config = dict(
    dataset='microscope photos of single blood and bone marrow cells',
    train_examples=194171,
    objective='flow_matching',
    weight_standardization=False,
    channel_attention='eca',
    residual_init='scaled_by_depth',
    beta2=0.99,
    shampoo_beta=0.99,
    max_precond_dim=1536,
    merge_dims=False,
    adamw_lr_other_params=0.00084,
    epochs=12.9,
    warmup_steps=650,
)
Rows from block 12 of a small image flow-matching model, named by matrix and row number. Rows with one number belong to one channel. Each number is 128 + 24 x the weight over its row's rms, rounded and kept within 0 to 255. All counts start at 0.
After each channel's rows are labels from the 100 images, of 14848 (inputs lightly noised), where the channel reaches its highest value: "top examples" is what is common among them. Only what is clearly more common there than usual is listed. The data: microscope photos of single blood and bone marrow cells. In brackets: how many of the 100.
# convs0: first 3x3 conv (model.decb.0.2.convs.0.weight, 96x96x3x3, each kernel summed), inputs 0-95
# convs1: second 3x3 conv (model.decb.0.2.convs.1.weight, 96x96x3x3, transposed, each kernel summed), outputs 0-95

convs0.70 [142 138 117 152 118 117 135 126  69 142 139 134 143 151 129 194 139 124 155 120 115 105  95 160 110  75 129 153 141 147 108 104 127  90 135 133 106 118 111 121 141 125 102 119 154 106 108  98 128 117 128 130  84 123 130 136 194  81 168 170 165 131  96 142 123 120 136 125 116 177 160  96 176 104 135 123 115 129 123 125 154 142 166  86 143 160 118 118 133 157 124 135 152 125 150 110]
convs1.70 [107 113 126 107 174 140 112  84 152 131 120  95 122 169 147 121 112 114 136 107 150 157 157  93 140 132 120 111 114 104  79 150 114 108 184 143 133 109 127 102 129 139 143 123 129  86 126  87 122 131 143 125  98 155 132 140 148 159 109 116 140 160 138  87 127  84 113 125 124 103 118 166  89  78 101 158 146 153 153 164 152 170 113 149 139 162 164 141  99 136 141 126 140 119  96 154]
top examples: smear: peripheral blood (82)

convs0.14 [125 132 154 150 106  86 113 167  94 118 113  88 129 133 131 141 129 109 111 130 106 182 151 124 114 123  54 151 146 142 171 112 157  69 146 106 135 111 155 168 110 124 150 150 138 121 119 150 109 147 137 117  91 109 120 145 120 145 121 106 101 159 138 122 190 146 104 146 116 120 146 116 129 156 118  98 161 118 131 132 123 151 115 132 125  88 140 108 107  80 124 135 144 111 169 163]
convs1.14 [130 119  83 104 160 129 122  95 158 136 136 146 141 109 179  88 139 117 109 138 129 133 124 119 155 111 153 158 145  89  74 201 110 152  71 120 114 165 140 121 121 141 131 114 113 118 134 138 142 108 109 120 164 140 151  77  80 126 115 154 144 113 147 136  99 129 175 133 139 116 155 122  99  89 170 128 127 137 115 130 110 123 119 132 122 108  97 160 117 158 110 126 123 138 115  89]
top examples: smear: peripheral blood (38)

convs0.69 [167 103 116 147 111 102 126 134 134  82 132 154 125 158 131 112 141 144 148 168 172 147  90 124 120 148 128 142 130 126 164 141 107 113 139  91 154 126 111  61  98 148 117 128 123 112 144  73 121 142 118 130 152 132 157  92 160 157 121 132 138 124 121 103 125 116 124 147 143 105 131 152 156 112 156  86  72 110 114 117 127 108 141 109 170 109 147 103 109  86 119 141 175 126  80  99]
convs1.69 [104 120 119  98 167 127 164 143 125 146 165 138 137 160 110 152 115 144 111 166  86 119 144 136 181 138 132 111 119 162  81 117 109 123 121 136  86 102 151 145 133 141 118 173 161 132 133 160 153 155 128 105 133  89 115 143 118 137 123 152 129  99 107 111 131 163 144  99 116 143 118 152 114 177 101 155 104 134 120  90 182 168  91 109  83 149 132 150 152 139 137 131 108 118 166 135]
top examples: smear: peripheral blood (46); cell type: segmented neutrophil (44)

convs0.12 [116 124  97 152 138 131 128 140 149 124 129 125 135  98 129 103  91 157 122 127 127 195 165 101 117 126 165 146 145  74 170  90  88  85 126 118 126 161 148 152  98 110 101 141 130 112 138 129 133 130 136 113 144 179 120 168 107 132 105 146 144 140 120 170 138 139 127 104 131  70 160 127  87 114 158  99 151 120 117 104 116 145  75 126 106 177 115 146 138 156 129 123 123 133 116 135]
convs1.12 [130  77 133 135  95 139 145 107  99 170 142  77 133 103 103 100 112 122 114 133 141 124 111 135 116 158 132 128 110 151  71 209 168 154 143 128 128 104 143 179 159 119 146 121 107 122 132 132 114 129 142  87 114  97 111 102 130 125 155 129 111 129 140  96 124 107 167 157 100 120 123  96 141  94  93 152 149 157 136 104 118 126 164 146 171 107 126 117 141 118 146 110 137 141 122  95]
top examples: smear: peripheral blood (43)

convs0.48 [126 122 131 110 144 124 126 157 136 107 132  84  82 117  95 139 130  95 150 113 137 125 157  72 109 149 107 150 152 126 128 114 119 100 121 160 155 128 118 150 135  99  85 137  94 131  90 133 161  90 156 111  76 116 123 116 152 169 159 152 129  92 157 130  72 105 114 116 129 157 122 101 118 114 165 118 113 184 106 138 121 104 135 124 138 156 127 108 109 120 131  76 141 148 133 158]
convs1.48 [158 120 143 105 133 116  59 109 147 135 119 133 139 121 132 141 132 160 121 153  92 104 135 111 122 118 160 116 136 103 135 125 134 114 126 118 105  93  97 175 106 145 121 104 150 112 146  65 111 111 117 116 143 129 109 144 115 115  76 127 144 101 126 159 197 104 165 115  99 107 139 149 126 124 119 112 160 116  96 197 135 147 103 125 146 138 104 141  79 128 126 137 127 158 117  92]
top examples: cell type: erythroblast (45)

convs0.16 [135 151 139 156 123 139 116 103 141 129 122  81 121 107 137 133 113 137 116 116 122 120  97 105 123 120 120 144 114 104  99  84  95 123 141 113 118 125 143 160 122 121  72  88 123 120 119 147 184  80 111 123 120 125 142 127 126 159 126 153  85 140 143 153 182 146 124 156 115  95  88 131 147  82 122  43 122 149 128 144 141 134 110 123 149 109 171 116 135 132 139 127 103 115 179 156]
convs1.16 [136 133 118 123 126 147 121 139 143 123 107 150  95 114 165 142 129 136 150  99 149 103 152 138 161 140 122 124 117 167 145 102 148 129  71 105 154 156 100 107 171 142 145 119 129  97 143 139  98 115 147 169  93 117 131 121 109  78 142 100 115 117 198 159 110 156 133 134 140 129 150 148 125 115 160  83 140 139 120 170  86 115 143 137  77 124 109 125 125  66 111 153 137 134 114 105]
top examples: smear: peripheral blood (67); cell type: erythroblast (38)

convs0.15 [130 152 159 163 125 156 133 153 104 148 149  99 152 107 136 113 137 146 124 139 134 144 118 100 143  97 155  90 138 145 102 161 104 159 127 112 124 100 128 148 106 154 135 169 141 100 179 136 142  75 136 121 126 103 134 166 128 152 168 153 155 133  83 140 152 108 138 162  91 190 100 150 128 111 184 156 139 137 169 160 100 131 134 112 156 120 150 118 101 129 129 128 122 111 111 115]
convs1.15 [170  83 128 117 118 127 145 115 135  88 138 129 148 129  87  89 129 128 134 126 111 133 124 126 145 121  86 105 155 101 151 140 176 103 118 103 129 112 130 123 161 128 153  99 159 141 109 129 159 172 148 128  77 138 148 123 140 147 109 105  98  95 142 101 150 132 151  98 163  88 150 112  89 109 111 126 137 100  82  74 133 149 108 123  97 143 104 142 138 136 130 109 154 162 147  79]
top examples: cell type: erythroblast (32)

convs0.40 [121 128 120 133 203 158 123 154  65 118  96 122 131 150 130  92 137 151 126 146 104 143 159 142 111 150 131 120 137 130 152 148  76 130 115 125 129 135 122 149 137 117  95 133 133 112 122 121  93 118 110 103 141 117  70  89 120 126 171 133 191  89 104 158 124 129 134 126 155 144 156 161 133 126 107  89 158 134 155 141 144 157 133 100 143 184 126 154 110 126 135 116 136 140 160 147]
convs1.40 [116 125  50 107 107 143 144 109 119 156 139 153 163 142 125 135 159 125 155 114 153 127 173  96 156 130 149 120 149 175 112 136 133 141  85  89 107 134 152 101 132 109 152 108 170 112 173 119 110 152 115 152 178 145 150 114 110 145 102 124 125 138 152 108 151 121 147 103 126 122 140 102 152 115 132 147 104 148 111 112 169 136  99 158  79 167 164 125  96 127 152 109 141 112 121 115]
top examples: smear: peripheral blood (97); cell type: platelet (42)

convs0.45 [102 148 107 134 129 141 171 139 137 111 169 171 180 139 112 133 136 143 138 125 102 163 125 166 158 106 144 123 144 145 151  86 128 124 121 115 130 100 114 171 133 135 112 142  80  89 131 154 134 120 125 121 132 102 103 151 126 135 149 101 157 102 153 190 134 128 133 114 160 146 105 130  96 134 107 145 137 162 139 137  84 106 120 159 114  94 159 124  96  89  77 162  90 121 137 136]
convs1.45 [160 159 144 113 138 121 134 149 127 120 139 109  87 137 119  95 130 159 166 159 132 113 133  96 104 140 148 133 113 116 133 130 152 110 122 129 163 113  93 141  81 165 109 133 146 128 145  47 113 137  91 153  96 134 114 134 159 108  93 101 107 132 107  81 122 150 127 137 151 143 104 149 129 124 119 158 149 126 102 166 117 150 109  68 111 124 142  95 167 133 159 135 173 141 115 150]
top examples: smear: peripheral blood (99); cell type: platelet (63)

convs0.90 [120  86 144  82 113 137 129 111 107 163 136  99 149  89 135 155 145  84 118 115 147 123 107 150  94 136  85 153 132 125 139 101 148 144 105 134 118 122 154 146 158 108 137 106  78 160 122  91 129 142 177 134  79 127 137 139 104 140 160  82 126 128 113 116 162 146 109 162  97 133 137 134 102 157 137  86 158 144 178 152 174 126 131 118 142 148 133 119 146 133 122  82 143 148 141 147]
convs1.90 [119 151 114 150 129 130 167 125 181 148 127 151 123 135 119 106 135 174 114 104 131 155 142 142 152 116 166 154 110 112  90 164 126  98 141  73 120 121 132 120 109 159 120 141 165 138 165 119 119 116 110  97 171 163 127 117 171 128 122 124 111 160  97 109 118 121 134 144 136 178  73 152 130 123 138 177  92 121 117 135 154 115 103 121  97 190 108 138 113 160 153 111 121 124 114 129]
top examples: smear: peripheral blood (50); cell type: lymphocyte (35)

convs0.19 [147 143 115 142 139 118 100 131 103 144 122 131 116 109 115 112 170 120 120 141 133 117 122 151 157 153 156 107 121 190 124 135 131  91 125 162  83 120  90  74 148 139 107 133 123 163 119 127 107 176  80 153  92 108 115 147 120 120 127  92 172 126  94  87  85 166 111 121 132 103 115 127 161 121 144 159 160 168 122 139 109 163 148 142 120 146 124 144 143 133 103  97 124 120 166 154]
convs1.19 [136 183 139 134 126 100 142 127 131 151 121 130 144 105 128 140 108 153  82 100 117 124  79 147 149 160 130 176  95 157 146 141 125 146 109 164 148 109 134 187 136 127 132 212 139 156 131 132 119 102 150 117 180 133 118 107 134 126 167 153 101 157 150 158 142 127 115 138 127 113 120 124 146 170 121 102 159  79 159 118  96 155 117 132 148 137 133 112 118 153 122 152 135 127 120 117]
top examples: smear: peripheral blood (100); cell type: platelet (57); cell type: erythroblast (38)

convs0.88 [147 105 127 150 124 127 140 114 165 135 149  95 159 149  94 125 108 180 110 120 135  93 129 138 152 118 105 112  90 170 104 129 137  91 140 100 156  77 139 131 113  88 149  78  97 151 175 145 128 116 135 147  83 116 117 135 134  87 152 106  88 137  98 128 119 137 137 140 106 136 148 151 138 142 103  98 101 107 126 117 172 124 152 102 142  99 108 130 132 109 138 121 117  93 186 109]
convs1.88 [ 68 150 122  97 134 112  97 136  91 155 145 140 109 105 123 139 143 152 100 143 108 138 139 121 110 126 139 107 137  87 138 135 147 135 110 185  87 153 138  92 114 123 133 144 129 132 109 147 147 166 127 101 146  95 108 149  93 164 109 106 122 139  88 129 150 113  80 122 155  97 104 123 106  91 151 156 170 112 106 131  68 154 125 157 129 106 135 112 103 131 108 150 123 134 112 177]
top examples: cell type: erythroblast (56)

convs0.91 [116 160  95 141  95 190 131 113 118 135 119 125 143 117 118 120 130 136  87 104 112 177 142 136 147 130 141 108  98  96 136  72 105 155 102  90 121 112 123 111  93 148 148  89 105 165 132 144 128 171 143  98 117 144 134  78 133 145 106  75 136 141 115 113 115 137 162 152 109 161 126 160 139 128 147 126 160 121 184 103 104 133 157 138 102 135 169 141 121 148 109 127 154 113 147 123]
convs1.91 [106 153 149  99 148 139  95 137 116 184 134 105 109 135 110 107 102  85 145 152 133  81  96 140 132 120 129  82 132 153 175 118 113  92 166 136 136 154 128 130 137 106 103 150 169 118 115 123 177 132 130 154 127 126 111 167  99  84 131 127 155  96 130 186 160 109  82 116 131 106 109 136 142 151 118 135 124 135 113 151  84  90 117  91 143  91 118 101 137 124 125 121 115 138 123 141]
top examples: smear: peripheral blood (79); cell type: segmented neutrophil (45)

convs0.55 [120 132 162 136 172 119 101  99 114 107 106 109 143 144 120  89 123 113 125 114 116  69 142  91 132 130 140 107 145 118 128 187 162  92  92 130 109 116 159  86  96 143 131 151 147  63 116 140 129 141 158 118 141 143 101 133 148 138 116  77 128 170 143 138 157 143 133 131 132 148 116 132 123 125 127 167 112 155 162 118  78 133 108 118 131 118 147 191 130 111 138 135 139 134 142 168]
convs1.55 [108 152 126 128 125 137 120 174 144 122 133  80 120 148 113 156 113 173 111 156 140 171 124 122 144 158 120 175  80 145 114 102  77  90 103 127  97 121 100 139 120 159 136  85 108 155 159 150 133 134 121 100 136 140 140  93 135 100 138 141 138 144 129 121 100  79  94 168 139 158 116 129 101 153 101 125 118 101 125 153 157 101 139 105 117 124 123 119 160 155 162 145  95  91 114 105]
top examples: smear: peripheral blood (98); cell type: lymphocyte (45); cell type: platelet (29)

convs0.29 [141 172 127 129 137 148 129  85 125  99 116  96 134 136 122 143 105 132 118 100 123 128 172 192 119 142 142 100 155  91 145 188  89 180 138 130 128 143 127 112 119 121 153 118 109 108 115 125 114 115 119 121 119 128 106 127 108 131 131 143 177 115 147  91 130 160 110  80 168 102 136 113 126 146 141 110 118 135 147 156 149 178 137 127 155 120 153 174 116 167 101  99 181 124 136 135]
convs1.29 [130 127 137 106 114 136 121 143 140 132  91 165 110 141 166 160 105 163 181 104 100 113 127 133 138 152 114 143 111 119 100 141 113 117 116  90 123 126 130 138 115 122 103 179 136 131 135 157 105 118 165  96 140 153 106 163 130 113 103 148  73 179 114  89 113 124 139 121  95 148 171 153 140  99 113 163 108 124 129  98 111  97  85 114 124 140 128 116 140  89 155 160  86 112 137 170]
top examples: smear: peripheral blood (97); cell type: segmented neutrophil (41); cell type: platelet (28)

convs0.53 [112 113 150 108 167 138 123  96 142 121 154 138 138 156 152 130 156  88 161 138 138 143 109 107 125 148 158 131 119 124 117 161 151 107 133 136 200  96 121 134  83 171 140 100 107 163 104 123 121 150 126 133 179 129 136 145 146 130 151  96 121 161 105 106 149  72 124 148 151 129 111 131 141 149  75 154 134 130  97  92  89 137 123 109 113 114 119 139  99 131 142 134  72 102 134 152]
convs1.53 [139 134 165 146  98 143 139 128 106 147 129 115 138 126 132 165 121 126  83 108 130 147 173 136  89 106 128 122 190 130 140  87 140 138 141 137 120 149 142 128 183 127 148 121 107  89 166  97 115 125 170 168 124 133 159 120 150  99 139 113 135  78 162 175 130 169 159 135 118 147 144 139 126 155 157  74 116 148 158 128 117 134 133 103 156 153 136 152  98 130 100 164 120 112 144 117]
top examples: smear: peripheral blood (100); cell type: segmented neutrophil (58)

convs0.71 [133 140 167 128 113 127 126 117  89 109 132 146 142  90 120 131 122 102 128 144 105 117 131 126 104 132 127  94 100 135 132 133 141  44 123 121 130 128 135 132 146 134 122  98 117 122 164 114 132 134 112 109 117  32 116 122 128 173 163 128 114 139  98 151 147 128 149 143 164 143 122 119 146 122 121  48 120 130 123 128 134 141 157 111 115  96 139 131  96  89 118 116 152 126 127  65]
convs1.71 [126 145  94 153 155 136  81 167 116  82 111 115 108 142 140 113 108 113 142 120 149 114 129 124 142  61 134 129 122 124 125 120  78 180 122 113 152 135 103 161 139 134 127 120 111 126  93 132 114 105 145 189 159 158  92 132 163  96 116 104 134 145 153 110 104 143 149 161 124  92 115  97 121 149 117 139 105 117 189 177 107 107 133 136 132 125 120 121 138  95 142 126 119  92 155 133]
top examples: smear: peripheral blood (67); cell type: lymphocyte (48)

convs0.34 [163 129 159 130 127 171 116 119 101 135 130 108 108 125 131 145 121 108 128 121 138  90 133  97 101 103 107  43 131 115 101 157  99 126 138 149 131  93 110 168 111 108 139 125 101 120 152 101 140 114 162  94 108 122 111 125 103  97 126 120 156 153 137 145 103 111 130 162 139 128 108 144 146 136 121  88 133 134 154 149 145 132 175 129 108  37 158 134 107 129 103 105 129 131 105 155]
convs1.34 [133  96 105 138 127 112  93 127 133 135 101 108 101 144 114  97 117 122 167 104 131 154  85 125 121 107 121 181 112 146 168  96  97 130  93 123 123 126 131 102 142 125  97 124 157 106 109 121 122 114  83 153 130 179 107 139 122 168  97 133 129 113 107 113 183 114  88  88  98 114 131 135 127 102 108 145 147 157 109 138 116 113 100 139 106 197  92 136 168 136 121 119 105 133 129  93]
top examples: cell type: erythroblast (32)

convs0.39 [106 121 122 167 165 130 105 152 148 144 111 104 178 149 131 113 149 105 127 138 134 141 107 131 169 131 123 115 131 112 126 181 142 132 133 127 149 118 129 124 102 134 143 137 131 117 196 139 123 105 155 135  87 150 115 151 130 107  56 109 149 131  45 106 127 104 155 153 125 126 133 144 123 156 138  81 195 134 119 117 159  97 143 125 137 124 132 134 108 137 136 134 107 122  94 118]
convs1.39 [121 172 174 118 144 115 100 123  84 136 123 145 118  86 123 101 130 118 130 130 124 130 129  87 105 123 148 161 117 115 143 102 155 170  96 169 147 167  89 139  61 133 113 134 143 116  82 105 125 168 117 118 151 107 126 121 101 130 173  85 125  87 131 136 135 151 125 139 109  65 172 125 134 118  95 124 129 127 144 150 130 144  93 132 135 104 121 113 159 130 140 115 123 153 132 160]
top examples: cell type: erythroblast (44); smear: peripheral blood (37)