A small image flow-matching model, trained from scratch: 12.9 epochs.
Rows from block 12 of a small image flow-matching model, named by matrix and row number. Rows with one number belong to one channel. Each number is 50 + 15 x the weight over its row's rms, rounded and kept within 0 to 99. All counts start at 0.
After each channel's rows are labels from the 100 images, of 14848 (inputs lightly noised), where the channel reaches its highest value: "patch colour" is the nearest of a few named colours to the mean colour under the peak. Only what is clearly more common there than usual is listed. The data: microscope photos of single blood and bone marrow cells.
# convs0: first 3x3 conv (model.decb.0.2.convs.0.weight, 96x96x3x3, each kernel summed), inputs 0-95
# convs1: second 3x3 conv (model.decb.0.2.convs.1.weight, 96x96x3x3, transposed, each kernel summed), outputs 0-95

convs0.65:52 64 47 48 58 23 51 53 48 78 35 60 50 18 25 59 41 62 58 27 55 73 56 39 37 52 45 54 43 62 27 41 30 43 42 49 60 56 48 61 57 45 68 39 53 28 35 57 51 59 37 60 59 30 37 65 44 36 44 33 57 23 64 71 67 59 21 40 68 49 40 53 70 29 50 24 64 47 66 58 44 38 37 53 52 45 66 32 68 64 25 15 62 48 70 02
convs1.65:44 42 53 51 79 44 17 33 40 24 27 42 40 34 72 61 45 52 16 38 41 63 73 54 33 44 62 55 73 41 76 59 49 64 33 51 71 84 61 61 42 55 56 53 70 64 60 49 28 48 58 54 50 62 38 29 38 44 71 42 57 30 34 87 36 62 57 52 26 46 63 39 08 47 53 45 54 43 46 74 55 60 66 58 44 71 55 47 48 23 42 57 45 45 54 42
patch colour: purple

convs0.87:47 61 43 45 50 66 37 52 50 44 59 47 36 32 31 36 37 41 56 45 43 33 36 58 45 60 78 36 78 61 78 57 58 26 39 68 41 49 82 43 44 50 57 57 71 20 35 62 78 37 49 55 39 46 54 58 99 77 34 41 29 31 52 51 69 57 72 45 42 38 43 25 41 60 48 42 24 35 45 82 54 52 50 60 46 61 43 22 35 58 43 53 47 31 61 26
convs1.87:41 54 41 64 19 52 42 48 53 26 50 46 36 47 22 35 40 53 25 89 44 48 64 31 45 51 53 28 31 70 59 53 61 59 43 43 49 54 30 75 60 56 17 45 64 62 72 25 40 91 34 51 52 47 33 59 65 43 69 21 69 49 53 52 48 59 18 59 65 46 34 60 34 79 59 70 25 55 63 46 50 63 45 51 40 57 47 53 71 46 43 52 62 67 46 65
patch colour: white

convs0.10:41 45 71 46 53 42 44 68 61 48 28 59 54 46 61 53 43 58 48 66 51 66 50 50 65 52 42 34 59 31 70 52 66 57 76 46 56 35 40 97 64 69 44 44 62 21 60 60 68 62 62 33 56 64 46 53 66 55 33 53 53 47 55 33 64 59 56 31 29 05 59 32 61 36 54 66 86 24 32 12 41 44 45 67 51 37 44 53 55 34 20 60 46 55 68 39
convs1.10:66 47 36 64 51 54 51 63 27 36 62 42 39 51 65 38 45 63 76 32 49 60 48 64 50 53 56 65 29 61 47 54 38 33 53 31 52 45 49 88 45 31 42 56 39 59 35 43 00 49 63 50 59 47 38 60 67 37 46 27 64 85 52 32 38 48 68 93 43 64 30 63 45 45 42 43 53 66 72 41 85 58 64 46 73 37 61 36 41 37 51 34 56 52 39 66
patch colour: purple

convs0.56:47 22 63 61 58 33 50 40 59 67 55 42 39 61 62 62 57 73 33 46 59 74 46 14 74 73 51 41 77 39 53 49 34 02 65 46 37 50 45 56 44 70 43 42 33 55 63 49 41 32 38 56 69 65 69 49 44 35 42 37 57 53 71 29 61 41 67 81 38 32 56 68 31 30 58 76 43 56 89 54 52 53 36 42 51 72 43 58 54 53 73 44 44 56 46 37
convs1.56:59 63 57 40 65 55 37 85 37 53 46 82 33 29 54 29 57 38 80 72 49 27 69 58 31 41 56 65 48 68 29 56 40 84 55 31 68 89 44 31 42 37 59 55 60 41 40 47 56 41 57 65 56 42 54 70 44 48 48 56 25 54 62 81 61 52 26 54 52 53 78 57 76 58 57 21 53 47 59 75 57 43 54 32 62 48 55 51 36 60 64 46 40 24 50 55
patch colour: purple

convs0.82:68 43 23 59 42 76 44 57 41 31 60 40 61 53 57 33 43 37 68 61 44 48 48 61 75 69 35 28 51 60 29 44 33 13 40 49 23 62 38 20 60 56 58 46 24 38 54 38 40 54 24 43 74 72 44 45 66 21 58 36 54 52 29 76 53 48 47 41 69 44 41 64 32 25 63 60 37 36 50 59 49 44 60 39 49 81 22 34 49 51 78 72 54 61 61 51
convs1.82:25 46 40 42 26 39 42 68 70 32 37 24 54 59 50 59 25 65 46 68 44 58 52 49 50 49 87 61 75 37 66 60 57 35 46 36 57 24 40 47 42 74 49 57 52 41 54 51 24 57 23 63 27 45 52 44 45 62 60 48 27 60 55 29 79 29 52 37 47 50 83 60 42 38 54 50 71 36 63 42 27 33 24 55 53 31 58 30 49 26 35 38 49 37 76 26
patch colour: pink

convs0.37:41 48 37 57 36 67 38 50 42 48 43 67 65 40 60 15 58 65 41 68 34 57 72 47 74 49 26 71 52 45 66 45 49 06 43 44 51 63 71 33 56 47 35 45 40 46 68 40 58 60 27 45 78 07 40 49 37 59 65 64 86 71 37 62 61 63 65 53 56 41 74 49 51 50 61 52 45 33 36 51 40 46 74 35 26 40 41 40 31 57 40 70 66 38 67 42
convs1.37:52 55 41 60 39 82 74 75 73 47 71 68 46 57 53 61 49 79 54 29 36 65 15 68 60 70 18 56 71 57 53 53 38 63 49 26 43 32 58 38 32 60 60 65 43 63 11 60 36 45 33 50 40 75 62 52 59 37 48 48 47 37 55 46 74 50 47 46 19 39 44 37 41 53 39 35 44 49 31 39 67 34 40 15 71 46 45 51 42 73 49 53 57 52 63 34
patch colour: pink

convs0.1:49 55 75 82 53 56 47 60 58 66 30 51 47 74 54 33 59 45 60 36 54 51 36 58 63 48 05 65 66 38 63 52 56 23 36 34 47 60 55 32 52 33 43 35 66 65 52 41 48 44 77 38 22 64 27 37 39 66 49 55 79 34 48 34 47 37 34 56 52 43 48 67 41 80 56 30 60 32 48 51 69 30 37 60 51 79 54 44 31 73 70 50 45 67 20 37
convs1.1:41 57 21 50 56 50 54 61 51 62 32 47 44 35 60 37 49 70 43 49 51 78 51 63 19 38 83 58 25 77 51 74 35 77 43 65 52 71 38 63 28 64 69 63 33 39 49 38 51 50 52 55 60 40 35 65 46 43 54 27 30 40 54 73 60 70 44 47 51 51 53 57 78 34 28 42 53 45 64 67 23 43 34 28 50 27 63 63 75 36 63 62 55 37 80 72
patch colour: black; blue

convs0.76:54 87 55 41 59 70 34 53 37 32 36 49 51 48 86 17 38 21 56 79 48 60 41 65 60 50 50 54 40 54 40 28 49 33 41 36 08 40 53 72 40 47 60 63 53 40 52 67 47 74 56 42 15 39 54 46 49 68 33 63 62 44 56 64 49 51 37 57 39 39 49 83 42 41 46 20 42 81 63 58 77 42 54 51 43 56 55 61 64 46 33 74 50 48 41 35
convs1.76:55 44 67 53 15 22 99 34 67 76 30 18 55 35 58 64 44 64 49 40 63 55 67 40 34 46 64 43 53 61 47 57 67 48 64 51 43 39 43 71 57 40 53 36 38 72 39 44 55 50 57 57 54 38 48 29 43 51 76 35 49 56 52 43 36 52 64 76 43 57 58 33 52 57 16 53 81 27 42 45 20 41 42 62 37 50 38 46 54 57 53 52 20 42 46 41
patch colour: pink

convs0.95:32 31 49 53 62 51 44 58 53 60 52 41 48 61 70 44 60 53 31 57 31 59 48 45 33 66 31 32 59 60 53 41 33 00 63 46 53 71 56 71 54 54 78 16 50 39 28 48 49 52 27 22 64 26 35 42 55 49 55 65 66 56 65 58 67 46 52 46 50 39 51 48 39 53 57 33 61 50 43 48 45 63 54 72 64 04 32 67 74 05 45 52 42 47 49 34
convs1.95:88 56 37 47 25 47 35 59 67 56 34 45 57 36 42 33 53 68 65 78 61 33 60 35 43 55 82 65 61 45 70 36 52 60 52 86 51 61 54 67 43 24 25 58 46 51 42 43 53 62 57 87 51 82 57 65 29 57 62 34 44 62 43 54 41 54 57 60 34 52 39 52 63 98 42 57 42 54 56 82 64 33 52 36 45 61 34 34 49 59 63 34 44 57 48 40
patch colour: grey

convs0.11:54 82 56 67 63 47 42 49 31 67 44 42 36 45 40 73 30 69 78 64 66 71 52 44 50 46 37 36 90 62 18 56 56 52 31 48 76 42 41 64 43 62 30 81 43 29 55 48 45 48 39 74 50 51 48 67 45 48 57 72 52 31 41 39 42 49 37 41 70 99 47 68 49 44 45 49 51 57 35 65 45 57 34 72 53 38 64 32 48 41 39 52 58 58 50 14
convs1.11:79 46 17 39 20 77 53 47 91 42 34 37 62 50 47 74 38 55 35 64 39 42 37 71 73 49 53 43 52 38 69 31 42 47 60 55 40 45 65 60 79 50 39 55 60 72 34 49 52 22 58 28 55 64 41 65 66 66 26 41 41 66 59 54 75 43 79 53 44 55 50 51 53 34 74 59 77 57 44 38 27 68 59 73 62 68 46 54 47 37 43 45 27 54 57 50
patch colour: purple

convs0.31:31 12 38 57 19 37 59 38 24 30 17 69 73 57 26 56 54 63 54 67 81 58 53 17 45 38 62 58 55 71 53 44 61 82 49 64 43 38 55 35 71 54 48 64 38 46 54 50 33 26 56 48 41 62 54 53 52 78 58 60 36 41 46 45 78 44 49 76 62 56 46 62 63 47 50 52 69 50 31 58 40 45 26 42 46 43 13 34 42 49 59 42 47 33 38 38
convs1.31:56 52 34 48 94 64 53 62 32 87 47 12 38 28 38 44 48 52 44 50 63 30 44 40 47 44 61 58 48 45 36 29 52 53 41 40 36 36 45 33 31 14 24 50 47 42 52 39 37 44 40 43 40 61 57 45 67 52 21 46 78 55 64 18 57 22 49 50 51 49 52 63 50 59 17 41 54 44 57 40 60 00 44 63 40 54 45 48 64 50 45 49 48 49 51 68
patch colour: grey

convs0.25:58 33 42 49 50 26 59 47 39 29 46 54 39 33 42 48 45 49 55 51 34 58 70 54 63 53 55 71 49 43 47 61 22 07 31 52 62 52 81 61 53 55 39 44 49 28 33 61 65 61 68 47 54 91 39 64 46 52 53 40 41 45 70 61 75 46 48 82 44 41 40 53 15 44 64 23 31 31 43 23 36 49 45 31 30 42 50 63 38 63 38 70 66 65 58 19
convs1.25:44 79 67 66 42 45 30 38 60 21 42 66 51 33 53 42 57 25 50 29 60 60 66 64 41 24 47 44 42 33 59 41 64 63 41 52 52 75 31 43 71 42 50 33 51 34 29 34 39 58 25 69 68 20 36 60 74 57 34 27 66 57 59 44 56 61 37 63 40 19 74 47 35 70 41 19 37 48 63 72 41 34 37 32 42 50 50 40 32 38 63 64 67 51 63 39
patch colour: grey

convs0.3:60 62 33 51 55 72 44 56 35 50 42 34 64 51 99 60 35 66 48 56 50 49 49 56 45 34 48 49 62 56 60 44 47 39 35 48 26 69 51 64 71 34 37 57 50 36 05 60 53 55 54 52 64 56 46 39 46 45 36 85 83 34 72 53 33 57 22 25 54 50 52 64 63 61 61 55 71 33 40 64 76 58 33 76 66 52 37 53 34 82 48 36 49 66 38 57
convs1.3:59 36 50 70 67 41 54 68 82 65 54 41 59 48 51 09 53 40 53 38 62 65 49 62 30 29 41 58 42 47 49 69 67 21 56 64 69 31 62 49 31 66 52 41 34 67 70 49 26 45 48 41 43 46 30 33 61 47 78 51 38 77 61 36 66 60 82 46 66 58 42 35 44 37 19 29 54 62 79 58 50 53 61 14 44 46 61 50 72 33 57 50 45 30 48 41
patch colour: black

convs0.49:29 21 67 37 40 60 53 46 45 30 44 54 35 38 46 71 45 42 66 61 53 60 54 66 68 64 43 50 62 52 59 53 37 83 46 30 50 62 49 78 58 48 43 10 38 53 69 48 60 28 69 42 38 66 42 58 69 78 52 75 60 71 45 57 58 63 68 43 45 55 59 57 63 83 66 33 47 74 64 50 49 41 53 34 35 44 69 45 32 67 13 43 68 54 49 84
convs1.49:34 73 44 40 61 41 51 39 64 67 80 79 54 55 43 56 63 59 43 44 42 63 64 40 57 28 45 66 48 62 06 52 46 37 31 27 47 48 42 48 39 72 70 58 36 58 20 47 48 55 65 46 54 72 38 76 34 52 31 29 30 72 52 37 63 41 24 48 41 71 32 76 32 17 50 48 68 52 51 51 76 46 31 53 58 44 44 63 45 56 64 49 29 29 70 39
patch colour: purple; black

convs0.7:50 59 26 66 45 60 81 52 48 61 40 61 69 48 60 56 34 44 55 81 75 47 57 44 61 27 49 41 57 39 40 52 50 49 54 31 40 58 69 63 71 38 30 84 46 50 52 36 58 63 41 79 28 44 51 29 68 51 32 40 59 22 48 31 50 56 62 75 69 71 78 58 85 45 43 40 45 49 26 53 60 78 51 58 61 51 19 40 56 47 50 70 58 40 22 36
convs1.7:35 45 53 30 64 56 20 35 87 53 54 62 32 54 47 47 58 72 66 37 33 60 78 49 60 51 47 69 46 48 28 54 59 48 50 37 52 57 32 63 37 69 53 13 42 30 28 58 44 54 48 42 64 73 42 55 58 62 50 56 77 73 41 45 56 43 62 90 41 61 50 57 28 31 36 72 60 67 38 89 83 47 64 60 45 41 40 58 50 49 74 53 56 62 45 60
patch colour: purple; black